Rows from block 6 of a small image diffusion model, named by matrix and row number. Rows with one number belong to one neuron. Each number is 128 + 32 x the weight over its row's rms, rounded and kept within 0 to 255. All counts start at 0.
After each neuron's rows are labels from the 100 images, of 14976 (inputs lightly noised), where the neuron reaches its highest value: "strongest on" is what is common among them; "peak at" is the part of the image that holds the peak. Only what is clearly more common there than usual is listed. The data: photos of arthropod specimens (BIOSCAN-5M). In brackets: how many of the 100, against the usual share in percent.
# fc1: MLP up (model.blocks.6.mlp.fc1.weight, 1024x256), inputs 192-255
# fc2: MLP down (model.blocks.6.mlp.fc2.weight, 256x1024, transposed), outputs 192-255

fc1.83 [128 111 130 127 165  66 167  97 127 145  97  88 144  96  94 188  90 116  78 153 128 150 127 139 182 101 121 123 169 137 127 147  75 162  95 143 197 161 106 164 131 150 128 183 103 150 113 192 100 125 212 134 123  88 136 127 166 157 118 163 165 129 126 122]
fc2.83 [111 146 206 168 149 105 108  54 132 134 107  89 129 168 145 143  89 120 116 165 176 156 111  81 125 110 106 162 157 133 112 160 146 122 153 132 201 168 121 122 121 104 128 194 142 183 137  67 159 126 159 120 169 140 118  89 155 127  95 160 103 123 134 133]
strongest on: order Hymenoptera (57 vs 20.5)
peak at: centre (44 vs 6.2)

fc1.190 [151 171  84 131 123 155  49  52 128 104 139 156 130 132 199 160 106 165 120 109 119 118 123 112 133  86  76 107  89 118 143 155 172 100 111 117  74 112 100 106 163 140 108  84  93 135 168 127 115 135 153 117 191 104 100 207 130 146 154  85 130 137 106 120]
fc2.190 [208 113 111  71 154 121 136 100 120 101 137 114 117 160 137  92 127 102  93 190  81 125  88 108 137 166 126 129 122 122 101  32 142  90 154 154 133 167 128 107 145 133  99 141 150 115 135 147  56 138 165  90 111  87  79 108 146 169 130 189 137 128  69 136]
strongest on: order Coleoptera (44 vs 16.8)
peak at: bottom left (79 vs 14.1)

fc1.0 [161 117 170 105  77 145 134 105 125 119 110  94 174 164 105 153 107 141 113  28 146 118 119 146 137 116  79  91  97 125  91 120 123  62 141 148  85 122 152 149 126 142 129  73 124 116 113  89 100 175  68 108 140 156 141 117 138 127 104  98 146 131 141 175]
fc2.0 [145 109 250 170 120 135 156  71 122 122 149 122 128  88 151 119 103 136 135 119 116 125 133 126  86  87 114 140 129  68 127 118  88 152 100 130 136 139 125 160 114  97 128  98 156 136 125 102 111  97 161 110 125  81 120 131  94 127 105 108 133 117 107 131]
strongest on: order Coleoptera (37 vs 16.8)
peak at: top left (45 vs 14.1)

fc1.349 [164 121 104  89 174 134 108 117 168 154 136 117 117 136 116 130 207  77 116 127 148 165 144 128 188 140  48 121 104 105 143 103  98  94 133 144 150 175 125 101 133 173 166 151 122 160  84 131  55 128 136 170 174 157 171 146 106 128  82 148 150 119 121 103]
fc2.349 [115 176 134  75  85 148 139 135 156 123 137 141 126 150  51 145 109 124 109 149 149  94 138  86  77 113 156 116 129 151 115 129  97 127 132 156 156 168 129 130 109  98 142 152 149 156 122  91  79 114 140 130 127 112 152 126 137 177 162  69 170 118 154 126]
strongest on: order Coleoptera (47 vs 16.8)
peak at: centre (54 vs 6.2)

fc1.754 [ 27 114 143 123 109  97 131  47  96 125 127 153 136 124 134  84  92  81 153  94 161 142 161 125 173 126 132 137 123 192 160 101  68  91 186 142 103 125 185  96 188 192 140 105 125 127 136  94  93 114 150 130 161 142 117 170  57 135 103 131 144 186 148  83]
fc2.754 [160  93  98 143 116 105 146  86 102 142 149 122 158 167 186 130 121 100 127 141  95  74  92 143 158 146 191  90 166 134 150  63 134 155 126 117 109 122 119 224 141 122 164 100 158 128 104 151  97 167 148 129 144  74 114 121  61  94  78 128 137 167 133 172]
strongest on: order Coleoptera (38 vs 16.8)
peak at: centre (33 vs 6.2)

fc1.55 [ 92 109 156 117 128 122 162 102 121 118 110 131 114  77 141 150 123 193  89 140  84  87 123 157 143 124 152 106 141 154 185 128 138 150  54 159 205 135  81 102 148 132 145 155 126 143 111 102 138 193  72 132 118 143 117 165 110 182 246 114 207 134  87 156]
fc2.55 [ 89 153 183 156  91 127 185 107  92 137 156 151 122  68  95 125 153 156 156  96 114 114 177 142 142 124 176  73 161 168 142 106 105 145 152 157 156 144  74 166 102 111 140 207 106 107 129 169 198 129  95 150 155 106 109 164  88 134 173  91 131 119 101 103]
strongest on: order Hymenoptera (48 vs 20.5)
peak at: centre (55 vs 6.2)

fc1.215 [129 100 138 214 143 114 114  99 161  98 127 100  44 124 137  48 104  87 100  85 128 148 149  55 152  70 126  92  49  71 145 142 132  52  76 130 103  89 212 112 111 210 145 148  42  42 142 123 126  81 173 121 144 109 154 127  84 118 115 131 109  64 165 131]
fc2.215 [ 63 140 112 214 145 129 188 135 107 150 118 107 139 115 155 143 130 131  92 117 191 148  55 135 139  98 129 111 127 200 149 118 119 129 160 160  86 190  73 164 117 172 120  86 104 176 144 145 121 117  85 126 128 121 128 108 146 136 102 125 137  58 154 112]
strongest on: order Coleoptera (78 vs 16.8)
peak at: centre (60 vs 6.2)

fc1.298 [142 140 205 120 140 150 137  92 116  92 106  60 168 134 158  74  43 128 100 137 108  89 102 174 146 111 119 100 138 165 123 165 106  77  53 171 137 137 117 109  83 159 106 102  90 161 141 143 153 145 176 109 200 113 103 166 130 125  83 132 202 134 147 124]
fc2.298 [162 145 168 102  73 170  82  57 114 121 135 179 150 149  92 112  90 132 133 125 115 125  65 133 112 154 148  97 107 126 127 125  98 113 162  74  73 127 152 121 102 122  57 184 112  80 166 156 124 133 130 153 136 181 112 106 136  85 151 129 132 112 126 144]
strongest on: order Hemiptera (28 vs 11.3)
peak at: centre (45 vs 6.2)

fc1.550 [206 134 130 123  94 119 120  54 163 130  60 111 159 158 147 140 139  99 113 149 101 168 154 117  75 133 126 137 114 145 162 147 168 104 150 174 123 142 144 163 133 127 125 108 181 160 111 115 128 180 117 134 165 175 108 120  78 191 104  88 163 187  65 155]
fc2.550 [ 56 103   7  96 124 106 171  76 132 118 114 135 116 140 114  99 146 155  57 140 122 180 172 143 118 112 126 151 153 101 130 158 100 119 145 190 130 141 104  76 112 132 116  97 111 155 202 153 160 174 126 161 124  92 133  97 164  54  86 147 124 146 126  78]
strongest on: order Hymenoptera (51 vs 20.5)
peak at: centre (47 vs 6.2)

fc1.279 [127 117 156 119 122 100 136 153 165 147  80 186 118 135 136 122  83 163 141 158 103 178 126 105  55 142 159 166 131 139 125 162 156  78 137 119 130 113 144 145 149  89  77  86  30 108 127 104  84 131 103 153 108 133 173  77 144 108 133  81 123 126 117 111]
fc2.279 [100 131 136 129  77 101 160 166 162 157 155  75  88 129 136 138  95 171  60 150  75  86 177 142 133  91 125 219 148 100 157  88 166 141 173 134  59 117 152 145 145  73  71 115  96 111 118 146  68 108 164 169 142 138  46 117 151 115 121 183 167 100 117 158]
strongest on: order Coleoptera (36 vs 16.8)
peak at: centre (43 vs 6.2)

fc1.205 [133 140 123 113 145 159 108 131 117 145 176 136 111 110 162 171 123 151 126 136  96  51 111 134  83 158 198  86 134 154 176 112  89 177 103 153 154 128 102  65 137 157  88 130  82 130 122 113 124 101  84 144 138 166 147 189  36 100 138 203 151  70 109 148]
fc2.205 [149 178 167 196  77 162 107 121  85 142 154 129  99 106 110 121  76 112 158 192  54 103 153 111 167 165 176 116 114  85 104 133 128 135 160  65 134  76 129 146 173 146 150 118 155 152 149 144 112 104  46 148 118 121 104 202 104 111 136 146 170 154 130  70]
strongest on: order Hymenoptera (44 vs 20.5)
peak at: centre (47 vs 6.2)

fc1.250 [122 101 158 184 108  76 135 106  98 122  93 123 123 152 142  91 124 107 130 132 114 137 175  84 153 147  98 131 149 118 156 158 142 191 144 163 235 114 143 144 178 152 161 194 119 152 116 158 121  95 114 119 164 149  91 201 117 127 225 159 157 168 128 175]
fc2.250 [190 255 212 168 104 138 150 103  86  85 125  98 118  82  94 141  74 161 146 143 130 147 132 103 114 189 151 154 123 159 179 173 144 111 114 134 145 129  99 131 106 130  74 201 147 157 150 129  97 155 154 118 110 138 138 141  89 109 175 103 100 141 103 112]
strongest on: order Hymenoptera (48 vs 20.5)
peak at: centre (45 vs 6.2)

fc1.207 [125  29 164 151 144 133 148 100 149 148 140 104 104 144 159 166 112 127  99 222 100 121 169 156 152 119 150 156 140 131 186 118 118 190 117 156 127  79 145  88 135 124  95 123 148 198 166 145 121 144  76 108 133 158 134 132 102 108 129 159 106 155 115  87]
fc2.207 [ 71 168 110 114  95 138 137  99 135 170 114 142 129 158 101 190 111 174 108 183 168  71  95 105 117  97 144 113 136 148  94 105 192 134 107 131  71 122 135 158 154 152 162  73 156 185 136 192 126 137 136 184 160 177 122 108 112 127  87 123 171 123 169 114]
strongest on: order Hymenoptera (41 vs 20.5)
peak at: centre (43 vs 6.2)