Weights of a small image diffusion model.
Training: adamw at rate 0.00083, 15000 steps.
Data: trained on photos of arthropod specimens (BIOSCAN-5M), 97500 training examples, 9.8 epochs.
Rows from block 4 of a small image diffusion model, named by matrix and row number. Rows with one number belong to one neuron. Each number is 200 + 30 x the weight over its row's rms, rounded and kept within 0 to 999. All counts start at 0. After the name is the row's rms in percent of the matrix's.
Before each neuron's rows are labels from the 100 images, of 14976 (inputs lightly noised), where the neuron reaches its highest value: "colour at peak" is the nearest of a few named colours to the mean colour under the peak. Only what is clearly more common there than usual is listed. The data: photos of arthropod specimens (BIOSCAN-5M). In brackets: how many of the 100.
# fc1: MLP up (model.blocks.4.mlp.fc1.weight, 1024x256), inputs 192-255
# fc2: MLP down (model.blocks.4.mlp.fc2.weight, 256x1024, transposed), outputs 192-255

colour at peak: brown (48); grey (27)
fc1.258,070,203,212,190,214,192,177,182,241,201,258,194,185,154,201,261,190,202,155,230,212,186,187,190,178,242,185,210,233,183,184,272,265,182,215,214,165,184,200,150,163,209,234,179,193,210,224,222,209,207,196,232,156,154,173,166,193,112,257,203,197,241,189,187,203
fc2.258,072,208,213,189,197,183,185,169,199,186,192,220,154,183,218,161,142,210,233,244,220,195,194,292,182,189,262,232,189,180,213,235,248,192,223,199,213,210,193,160,162,136,211,196,167,220,188,180,199,246,164,201,193,275,238,173,195,233,177,180,223,198,230,223,209

colour at peak: pink (95)
fc1.618,132,256,206,147,163,267,205,194,200,265,194,193,204,132,219,218,196,208,173,170,185,186,193,202,207,180,175,147,136,164,219,201,230,197,188,172,196,252,148,183,213,160,196,206,239,191,170,222,208,168,147,236,174,208,225,187,226,213,126,252,177,190,149,194,165
fc2.618,124,271,234,162,174,222,233,234,185,201,197,230,235,199,208,213,182,197,205,217,233,189,206,176,197,139,196,250,188,197,171,207,219,240,194,216,227,232,216,153,140,190,192,245,207,180,166,173,185,199,187,194,233,221,165,212,214,171,234,147,218,197,151,178,154

colour at peak: pink (92)
fc1.157,126,221,193,226,205,178,165,138,208,204,139,147,165,255,209,189,177,205,209,165,178,196,164,199,224,185,196,196,197,157,212,166,192,216,218,187,235,185,206,181,229,206,207,161,202,190,148,185,162,198,176,174,165,198,207,171,220,164,227,169,241,222,264,194,206
fc2.157,113,205,210,187,111,151,180,213,242,179,206,172,187,177,246,208,217,180,194,190,215,173,245,212,209,227,180,168,228,209,214,218,220,200,175,236,215,206,226,188,196,248,201,221,208,171,167,237,183,225,205,148,221,188,160,233,141,195,172,203,189,187,237,177,238

colour at peak: pink (93)
fc1.298,131,106,199,263,241,188,203,165,227,182,190,188,178,160,231,221,183,195,227,195,227,190,172,218,227,219,170,182,172,168,189,164,173,196,214,199,216,242,226,146,184,206,237,209,176,195,246,226,206,181,153,148,175,182,171,158,217,168,190,195,191,197,218,196,211
fc2.298,127,132,191,298,255,195,193,227,206,174,197,138,225,223,222,181,185,198,205,193,213,207,182,186,201,210,209,205,179,211,208,208,211,179,208,202,201,183,185,215,227,199,239,192,184,200,217,192,195,187,180,219,216,261,214,190,228,183,220,205,236,255,217,218,185

colour at peak: grey (38)
fc1.66,075,226,196,155,198,204,184,160,230,180,198,255,227,177,225,263,216,199,230,175,218,199,188,212,195,180,215,222,199,174,220,192,229,206,264,228,206,209,178,202,143,214,174,189,236,195,179,180,182,238,201,232,152,175,156,218,192,183,175,201,231,186,239,194,251
fc2.66,091,186,212,248,192,206,179,193,179,145,189,264,178,164,214,198,168,263,156,278,200,180,212,209,198,180,167,179,181,187,164,229,195,221,210,190,212,170,184,203,166,177,260,173,181,122,181,165,186,250,220,202,217,155,209,201,160,184,194,202,245,214,203,230,222

colour at peak: pink (91)
fc1.27,113,272,216,177,208,227,224,172,175,228,185,172,214,195,190,201,239,189,214,228,214,162,160,215,189,176,176,195,176,155,180,154,212,199,197,209,146,211,217,189,197,163,170,137,143,227,222,229,157,179,177,154,178,198,217,182,199,173,228,188,166,198,188,216,173
fc2.27,111,216,218,92,143,246,203,160,203,162,243,171,233,167,142,230,209,192,162,172,209,212,183,228,212,162,239,208,175,272,207,211,209,187,217,216,167,195,124,251,237,175,178,158,186,202,278,160,252,189,166,209,194,217,187,189,158,190,207,203,253,239,239,235,258

colour at peak: brown (45); grey (38)
fc1.217,083,203,178,235,205,216,204,189,186,241,212,187,177,145,236,199,215,239,244,201,236,244,107,236,183,234,173,227,139,193,229,240,242,274,223,224,214,186,248,222,246,162,146,240,215,274,174,197,124,257,248,202,204,188,216,191,233,196,168,183,200,208,218,266,187
fc2.217,091,239,222,148,185,219,217,173,215,208,233,201,174,159,201,182,202,188,202,183,189,225,220,173,202,170,273,244,165,192,182,232,202,197,214,165,187,177,197,175,222,168,232,167,225,174,207,207,230,211,194,181,215,209,214,210,183,201,175,235,245,206,147,218,191

colour at peak: pink (88)
fc1.630,121,304,242,217,227,227,194,167,195,215,167,152,209,131,224,192,233,143,226,158,206,175,164,180,206,226,172,210,204,164,192,222,239,227,163,184,184,93,253,171,225,197,193,138,133,173,214,195,220,232,162,178,149,180,218,180,210,150,196,197,184,208,186,230,200
fc2.630,110,238,141,130,193,219,203,173,194,235,185,164,205,159,175,152,235,215,188,131,180,217,183,220,215,169,184,184,192,232,178,199,218,214,216,211,215,170,174,249,192,182,206,214,185,207,242,175,205,231,179,246,186,219,200,204,181,177,224,207,238,179,208,157,171

colour at peak: grey (73)
fc1.658,079,156,184,240,199,202,196,240,179,179,211,236,201,222,188,231,200,196,237,205,262,169,232,185,190,260,171,160,160,184,239,159,232,175,223,124,172,219,194,219,216,178,218,128,210,207,215,173,174,183,204,168,233,204,237,224,216,207,208,206,267,226,243,161,259
fc2.658,095,269,211,135,173,221,243,247,193,193,159,233,220,203,198,153,191,226,191,178,213,209,196,207,174,166,155,237,180,204,171,153,204,128,190,196,158,189,189,237,192,164,230,248,162,210,174,208,125,170,217,160,183,188,177,135,197,180,193,182,241,207,186,217,195

colour at peak: pink (93)
fc1.152,106,205,210,173,255,192,101,200,190,128,204,155,157,189,208,175,179,162,240,208,216,190,179,169,180,263,171,123,181,178,196,134,225,193,200,204,185,199,208,192,213,182,217,234,220,187,183,167,160,229,186,210,214,228,168,187,172,202,157,186,156,201,176,152,231
fc2.152,102,161,188,158,173,195,201,177,176,167,157,193,181,189,167,161,145,235,161,188,213,228,164,258,190,204,188,207,162,226,200,193,175,198,158,209,220,200,146,233,250,168,165,194,179,198,189,234,207,224,240,149,182,195,197,223,155,175,158,191,189,208,212,221,272

colour at peak: pink (94)
fc1.151,140,200,149,209,171,218,216,158,267,192,159,183,187,112,245,201,188,186,200,173,205,197,169,213,185,204,182,172,190,207,209,177,180,227,201,222,214,197,187,188,198,193,206,189,174,197,207,263,206,200,162,160,144,198,188,203,180,201,184,187,203,190,229,228,211
fc2.151,133,142,164,283,191,181,220,184,211,211,208,178,197,222,217,206,195,202,211,225,186,215,213,200,209,237,224,174,204,216,218,213,185,161,182,170,208,178,219,206,211,222,218,216,164,210,195,211,217,204,165,188,218,198,177,182,160,153,179,225,227,232,209,187,204

colour at peak: pink (88)
fc1.73,099,233,228,227,278,197,194,189,207,203,162,209,170,225,184,230,188,238,172,207,187,217,166,181,156,173,189,165,216,183,133,197,165,212,171,179,171,135,266,181,202,191,233,180,193,145,197,222,142,191,208,223,227,208,190,218,187,219,168,159,174,159,165,185,204
fc2.73,096,174,191,181,154,212,224,249,226,192,191,210,255,221,225,296,171,167,205,225,205,106,185,159,192,219,279,237,187,218,176,182,180,175,186,155,200,196,190,170,212,181,205,213,266,234,211,228,225,181,216,230,148,203,190,206,200,221,177,213,197,251,187,162,212

colour at peak: white (67)
fc1.719,120,228,199,216,201,216,180,259,205,193,194,173,219,210,192,239,164,193,229,219,187,164,202,264,185,235,185,255,214,175,191,186,170,199,175,147,230,212,199,136,149,179,237,221,227,176,202,205,161,183,162,193,220,207,225,237,210,148,215,250,191,224,148,245,185
fc2.719,120,184,219,158,266,187,198,224,177,213,252,146,198,234,205,210,183,226,186,207,247,262,216,186,224,157,246,179,201,198,218,189,210,160,214,197,200,296,185,121,175,155,115,196,197,165,194,211,185,211,154,197,190,212,205,193,268,158,187,195,151,167,201,163,226

colour at peak: pink (88)
fc1.317,143,249,211,239,298,200,177,244,197,206,217,191,199,175,263,219,193,158,185,159,188,167,157,179,210,240,192,183,221,177,235,202,183,264,201,187,168,186,178,206,189,165,256,200,181,200,233,278,224,194,187,143,181,148,242,185,246,186,159,209,189,189,211,238,165
fc2.317,133,255,180,251,295,193,239,162,249,203,146,226,193,180,186,198,176,222,216,184,205,227,200,176,186,230,219,222,192,171,210,211,193,192,209,189,207,214,169,246,210,201,146,215,186,214,216,198,207,180,219,259,229,189,186,201,225,232,201,168,183,208,202,184,184

colour at peak: white (61)
fc1.129,095,202,155,203,250,171,202,236,199,212,141,163,196,155,188,177,200,188,215,222,210,167,209,199,214,204,184,208,190,214,232,222,203,201,194,195,257,173,212,145,126,196,121,210,148,247,185,225,192,171,168,147,187,178,184,222,153,178,198,197,231,202,253,152,175
fc2.129,095,183,208,227,176,212,195,231,212,194,257,204,212,158,186,220,229,181,182,177,197,177,216,167,219,228,151,168,164,171,211,200,230,175,149,215,161,230,141,178,202,198,203,196,187,194,217,222,217,190,232,199,215,175,178,213,184,199,190,164,177,163,223,249,173

colour at peak: grey (64)
fc1.493,081,207,196,218,190,191,200,220,183,200,190,177,200,245,180,219,209,182,193,196,201,186,234,193,141,265,160,195,188,195,146,167,179,225,209,177,192,166,183,192,231,150,197,214,179,215,185,192,192,242,155,171,195,223,196,273,193,126,165,187,236,227,154,168,212
fc2.493,090,176,197,174,202,183,208,188,216,193,189,211,196,235,227,206,218,215,234,190,205,174,235,169,163,208,234,210,196,191,220,179,237,137,256,212,206,225,149,240,158,135,200,204,229,251,230,151,141,201,211,219,190,247,158,154,259,258,202,195,161,181,167,184,160

colour at peak: pink (95)
fc1.321,140,231,320,191,183,241,192,211,234,138,171,197,228,145,244,203,215,178,188,138,176,209,185,166,173,188,201,187,194,202,210,185,191,226,185,142,198,240,194,186,209,178,202,150,201,232,200,165,208,189,171,218,190,230,208,210,272,171,157,200,193,186,184,204,238
fc2.321,131,208,257,254,185,202,211,198,208,246,226,250,190,232,195,195,200,188,203,223,195,188,205,229,206,157,207,201,222,218,182,194,193,178,195,194,176,224,213,179,185,216,206,196,185,164,194,245,199,211,224,142,193,201,162,187,269,185,101,207,201,231,191,260,204

colour at peak: white (76)
fc1.165,090,234,147,168,270,214,201,229,165,229,161,234,199,152,181,226,223,212,227,210,161,189,215,179,186,201,189,207,155,189,215,227,203,194,174,199,222,173,166,204,185,233,200,169,180,253,207,228,164,207,236,191,140,143,217,186,271,183,170,222,209,131,171,256,175
fc2.165,088,166,235,206,265,230,226,202,196,228,180,216,179,156,228,199,240,189,193,224,243,213,239,197,201,218,190,225,201,241,203,176,217,184,162,193,201,223,216,238,164,211,215,245,189,199,239,182,203,176,254,176,131,191,173,198,161,155,175,160,175,185,211,170,185

colour at peak: brown (71)
fc1.531,079,184,164,246,206,241,246,236,193,202,213,167,197,213,201,211,198,271,245,186,239,224,190,161,232,220,191,183,230,235,169,230,188,198,188,222,161,212,148,148,243,184,193,206,234,156,285,274,198,226,228,214,191,170,229,180,244,237,197,240,199,184,164,157,145
fc2.531,084,240,256,135,194,240,239,238,188,271,165,202,169,210,242,209,159,145,185,218,182,192,179,232,214,286,205,204,168,186,164,240,139,279,218,244,166,116,224,197,216,207,203,194,185,227,214,201,229,193,161,241,232,193,197,222,186,122,218,218,219,244,158,217,251

colour at peak: grey (70)
fc1.557,090,222,196,243,192,185,155,249,194,167,221,177,174,253,173,203,245,209,222,205,221,152,240,213,234,213,169,189,217,199,238,197,210,242,204,123,215,266,216,146,228,231,192,192,239,191,179,255,200,189,129,216,238,179,145,238,211,200,221,239,249,196,224,193,204
fc2.557,104,172,143,161,202,172,153,204,226,181,173,202,205,232,155,222,171,212,221,187,157,179,201,224,162,214,154,214,221,184,125,219,200,198,202,198,178,159,202,191,207,186,194,184,173,184,165,212,243,214,206,231,247,182,159,185,219,133,183,225,271,237,187,214,197

colour at peak: pink (91)
fc1.707,115,311,197,247,257,198,207,217,201,189,183,197,197,207,190,211,178,166,189,122,195,212,215,218,220,225,178,187,207,258,164,231,222,212,214,136,249,215,184,176,201,221,222,189,200,223,168,217,209,207,168,152,192,203,156,219,226,187,147,165,256,208,245,176,208
fc2.707,106,156,138,175,215,176,164,241,162,132,207,220,242,200,198,210,162,194,204,217,198,180,212,195,213,183,213,249,172,172,139,159,199,216,188,195,195,188,256,158,204,226,192,183,201,201,182,261,206,179,188,142,201,188,236,200,195,171,177,252,191,212,215,219,245

colour at peak: white (78)
fc1.85,107,171,158,221,244,208,176,196,156,216,166,178,209,169,198,208,213,225,227,231,201,181,233,173,289,225,178,201,210,156,168,225,265,190,236,154,205,153,150,205,163,194,186,231,197,170,191,228,221,177,225,182,179,144,207,128,231,191,226,217,167,189,203,124,179
fc2.85,099,206,234,191,195,224,208,197,219,251,256,241,216,199,264,201,216,157,179,224,188,160,234,215,199,186,155,207,215,209,183,228,249,223,197,139,166,241,197,212,176,171,213,205,212,232,115,163,217,218,208,196,212,212,198,182,234,227,232,196,207,190,168,245,179

colour at peak: grey (57)
fc1.375,086,218,231,207,179,189,150,213,181,177,164,193,208,171,210,212,221,194,161,231,220,171,153,177,172,243,227,204,150,224,185,252,207,222,210,219,244,136,209,161,299,207,167,149,210,229,184,224,200,188,179,137,207,181,186,229,199,195,234,241,186,223,185,156,225
fc2.375,088,166,164,206,191,193,157,186,187,165,238,197,225,182,186,153,185,221,197,209,188,216,205,157,153,201,226,215,172,148,202,160,217,204,206,242,190,191,212,186,192,171,146,135,205,180,230,228,163,226,189,151,147,197,165,181,258,220,232,281,199,202,180,185,149

colour at peak: grey (44)
fc1.575,084,208,214,160,207,220,209,181,155,187,185,201,198,167,186,211,183,210,176,193,225,184,230,232,215,215,249,144,193,129,164,145,221,228,180,219,163,170,168,213,164,223,189,214,196,119,200,189,219,206,216,187,133,207,193,222,242,198,179,235,263,213,227,175,172
fc2.575,086,177,219,244,190,238,217,201,213,234,226,203,170,177,198,234,225,204,179,228,222,211,250,192,176,195,257,237,186,252,215,179,205,227,161,163,210,196,182,191,189,208,233,217,200,189,201,212,168,216,189,194,228,201,189,196,167,198,215,164,187,183,256,237,202

colour at peak: white (92)
fc1.580,124,239,246,253,207,210,212,210,202,198,224,193,197,251,210,218,182,178,178,183,235,123,201,195,199,221,196,174,202,175,193,160,200,203,204,185,195,211,222,175,171,184,203,184,102,237,255,231,210,206,153,150,196,196,188,155,171,169,198,195,215,205,183,206,211
fc2.580,122,175,228,286,184,222,212,235,172,156,195,181,238,200,218,227,174,230,231,161,253,266,232,174,229,194,182,188,202,225,209,175,208,223,185,216,224,224,214,210,170,206,193,232,168,152,247,194,151,216,167,195,152,176,208,166,216,174,223,215,215,197,232,170,189

colour at peak: grey (77)
fc1.266,086,187,165,208,172,223,166,224,245,215,180,157,159,223,205,201,212,205,250,158,226,198,199,218,183,149,227,260,201,223,210,182,231,251,196,233,176,186,263,218,232,199,223,216,151,147,233,190,243,187,160,160,186,141,193,203,228,174,192,199,198,194,240,188,189
fc2.266,090,218,222,191,236,224,173,231,171,211,227,181,202,235,205,227,126,164,181,171,218,147,237,150,209,202,152,200,229,205,207,145,210,202,197,148,193,232,233,187,207,189,188,207,155,175,236,197,168,248,166,225,220,208,201,252,190,175,219,190,246,173,156,136,195

colour at peak: pink (95)
fc1.156,100,183,203,229,207,185,190,184,178,183,199,227,160,199,191,200,242,146,229,181,195,193,183,163,175,250,243,206,166,133,223,227,149,152,157,190,239,159,187,195,177,124,242,142,158,222,228,221,257,148,221,69,169,157,194,216,190,153,232,162,208,194,150,205,162
fc2.156,093,141,192,312,125,198,229,208,220,154,180,189,212,149,155,201,214,238,173,193,199,206,252,199,174,221,190,175,223,286,225,193,170,209,228,193,227,231,217,211,223,203,140,193,193,188,198,193,171,191,229,229,145,196,227,164,156,190,215,162,211,165,218,198,176

colour at peak: grey (39)
fc1.123,082,182,231,198,224,224,223,207,209,202,216,214,180,168,240,235,232,205,209,112,219,231,236,248,273,225,178,147,153,166,161,238,191,222,196,147,203,214,229,219,246,255,194,207,246,205,208,167,165,279,207,177,193,217,158,193,236,177,170,186,236,215,222,218,236
fc2.123,089,238,153,188,159,264,239,229,154,145,209,187,201,165,220,165,215,176,215,204,190,195,195,151,217,164,217,230,226,206,210,221,197,135,216,149,174,152,194,225,201,180,248,234,200,234,170,222,173,207,219,189,191,236,224,160,143,198,200,228,232,228,205,232,179

colour at peak: pink (87)
fc1.285,147,196,177,134,196,208,164,185,146,222,213,188,235,236,198,192,186,191,212,163,208,188,218,235,183,185,146,166,179,200,229,172,160,192,163,162,223,170,201,193,213,179,198,214,170,169,213,233,195,189,153,188,202,204,181,189,200,178,209,170,189,182,162,185,202
fc2.285,131,174,122,156,201,188,171,204,198,215,181,187,207,174,184,191,175,162,200,190,231,212,198,208,178,199,171,215,186,179,208,189,212,165,191,218,184,227,226,176,200,233,187,217,214,204,217,166,199,145,191,225,156,225,250,198,188,207,225,222,170,206,195,199,170

colour at peak: white (61)
fc1.496,087,167,252,224,193,216,177,206,279,165,207,210,267,188,257,242,204,204,161,180,155,126,204,191,226,209,217,173,193,183,199,200,229,139,153,174,220,161,181,139,160,140,222,189,194,176,222,188,183,186,187,154,195,177,215,194,217,187,191,159,190,172,182,149,195
fc2.496,079,258,191,176,218,247,192,243,138,235,180,263,186,207,243,198,152,209,250,234,164,177,212,199,237,191,214,233,231,195,213,192,240,185,237,196,215,209,206,158,204,150,197,205,220,224,195,199,190,242,198,150,201,247,171,179,187,249,206,134,176,155,168,231,223

colour at peak: pink (90)
fc1.211,103,267,152,179,216,181,196,200,234,190,144,221,176,187,169,173,252,183,184,148,194,196,208,193,186,207,174,166,168,125,225,180,223,183,191,211,184,201,209,207,212,226,222,215,182,159,216,213,175,237,151,224,190,148,116,162,204,171,169,189,181,204,128,180,236
fc2.211,103,183,190,158,170,186,226,233,232,208,201,211,255,253,250,213,209,240,160,201,242,115,235,192,177,204,206,233,181,249,210,204,203,221,216,236,231,213,196,230,202,242,199,252,194,214,195,186,201,254,195,180,189,213,251,169,160,226,199,200,224,167,198,196,235

colour at peak: white (78)
fc1.543,119,169,156,222,191,194,208,206,220,228,234,208,216,187,234,194,271,174,235,192,250,190,223,145,203,239,196,195,209,264,165,234,196,201,202,189,244,205,217,182,209,189,237,186,189,241,208,241,160,199,210,165,204,165,231,162,169,178,163,259,222,177,192,161,219
fc2.543,120,174,217,214,189,193,253,216,204,223,173,187,182,212,181,199,188,200,194,180,168,261,205,212,200,202,167,208,241,221,195,203,194,230,186,163,202,234,238,183,183,213,198,214,199,201,205,206,181,166,187,190,175,224,226,179,275,216,235,257,205,193,193,240,165

colour at peak: white (76)
fc1.164,096,205,181,211,211,196,192,158,184,198,194,187,202,195,177,195,239,204,207,238,184,168,169,203,219,217,184,224,226,192,203,209,192,206,186,173,231,145,197,165,158,175,192,176,194,183,149,211,207,222,172,143,204,126,170,242,199,207,204,247,203,248,177,208,191
fc2.164,089,130,170,241,110,180,200,152,200,185,211,185,198,147,199,210,216,161,184,220,214,215,212,189,170,215,226,205,237,225,180,225,223,209,205,194,209,221,191,173,182,238,219,203,205,155,182,204,172,177,170,171,205,214,273,194,184,215,210,214,220,154,157,202,169

colour at peak: grey (53)
fc1.314,080,220,177,218,179,193,147,192,204,163,173,238,128,215,257,201,200,197,244,216,205,210,204,182,272,168,217,177,148,262,185,192,225,252,231,169,235,233,177,265,176,222,186,219,206,197,195,194,127,273,187,212,214,172,202,212,193,184,309,179,249,198,161,215,180
fc2.314,084,171,248,196,231,172,137,160,243,157,186,192,163,213,180,182,257,201,192,205,211,195,204,245,208,168,214,201,193,212,218,150,229,129,223,183,182,265,218,210,196,162,248,196,203,253,175,148,292,225,231,196,223,200,188,154,227,183,194,162,213,221,180,199,156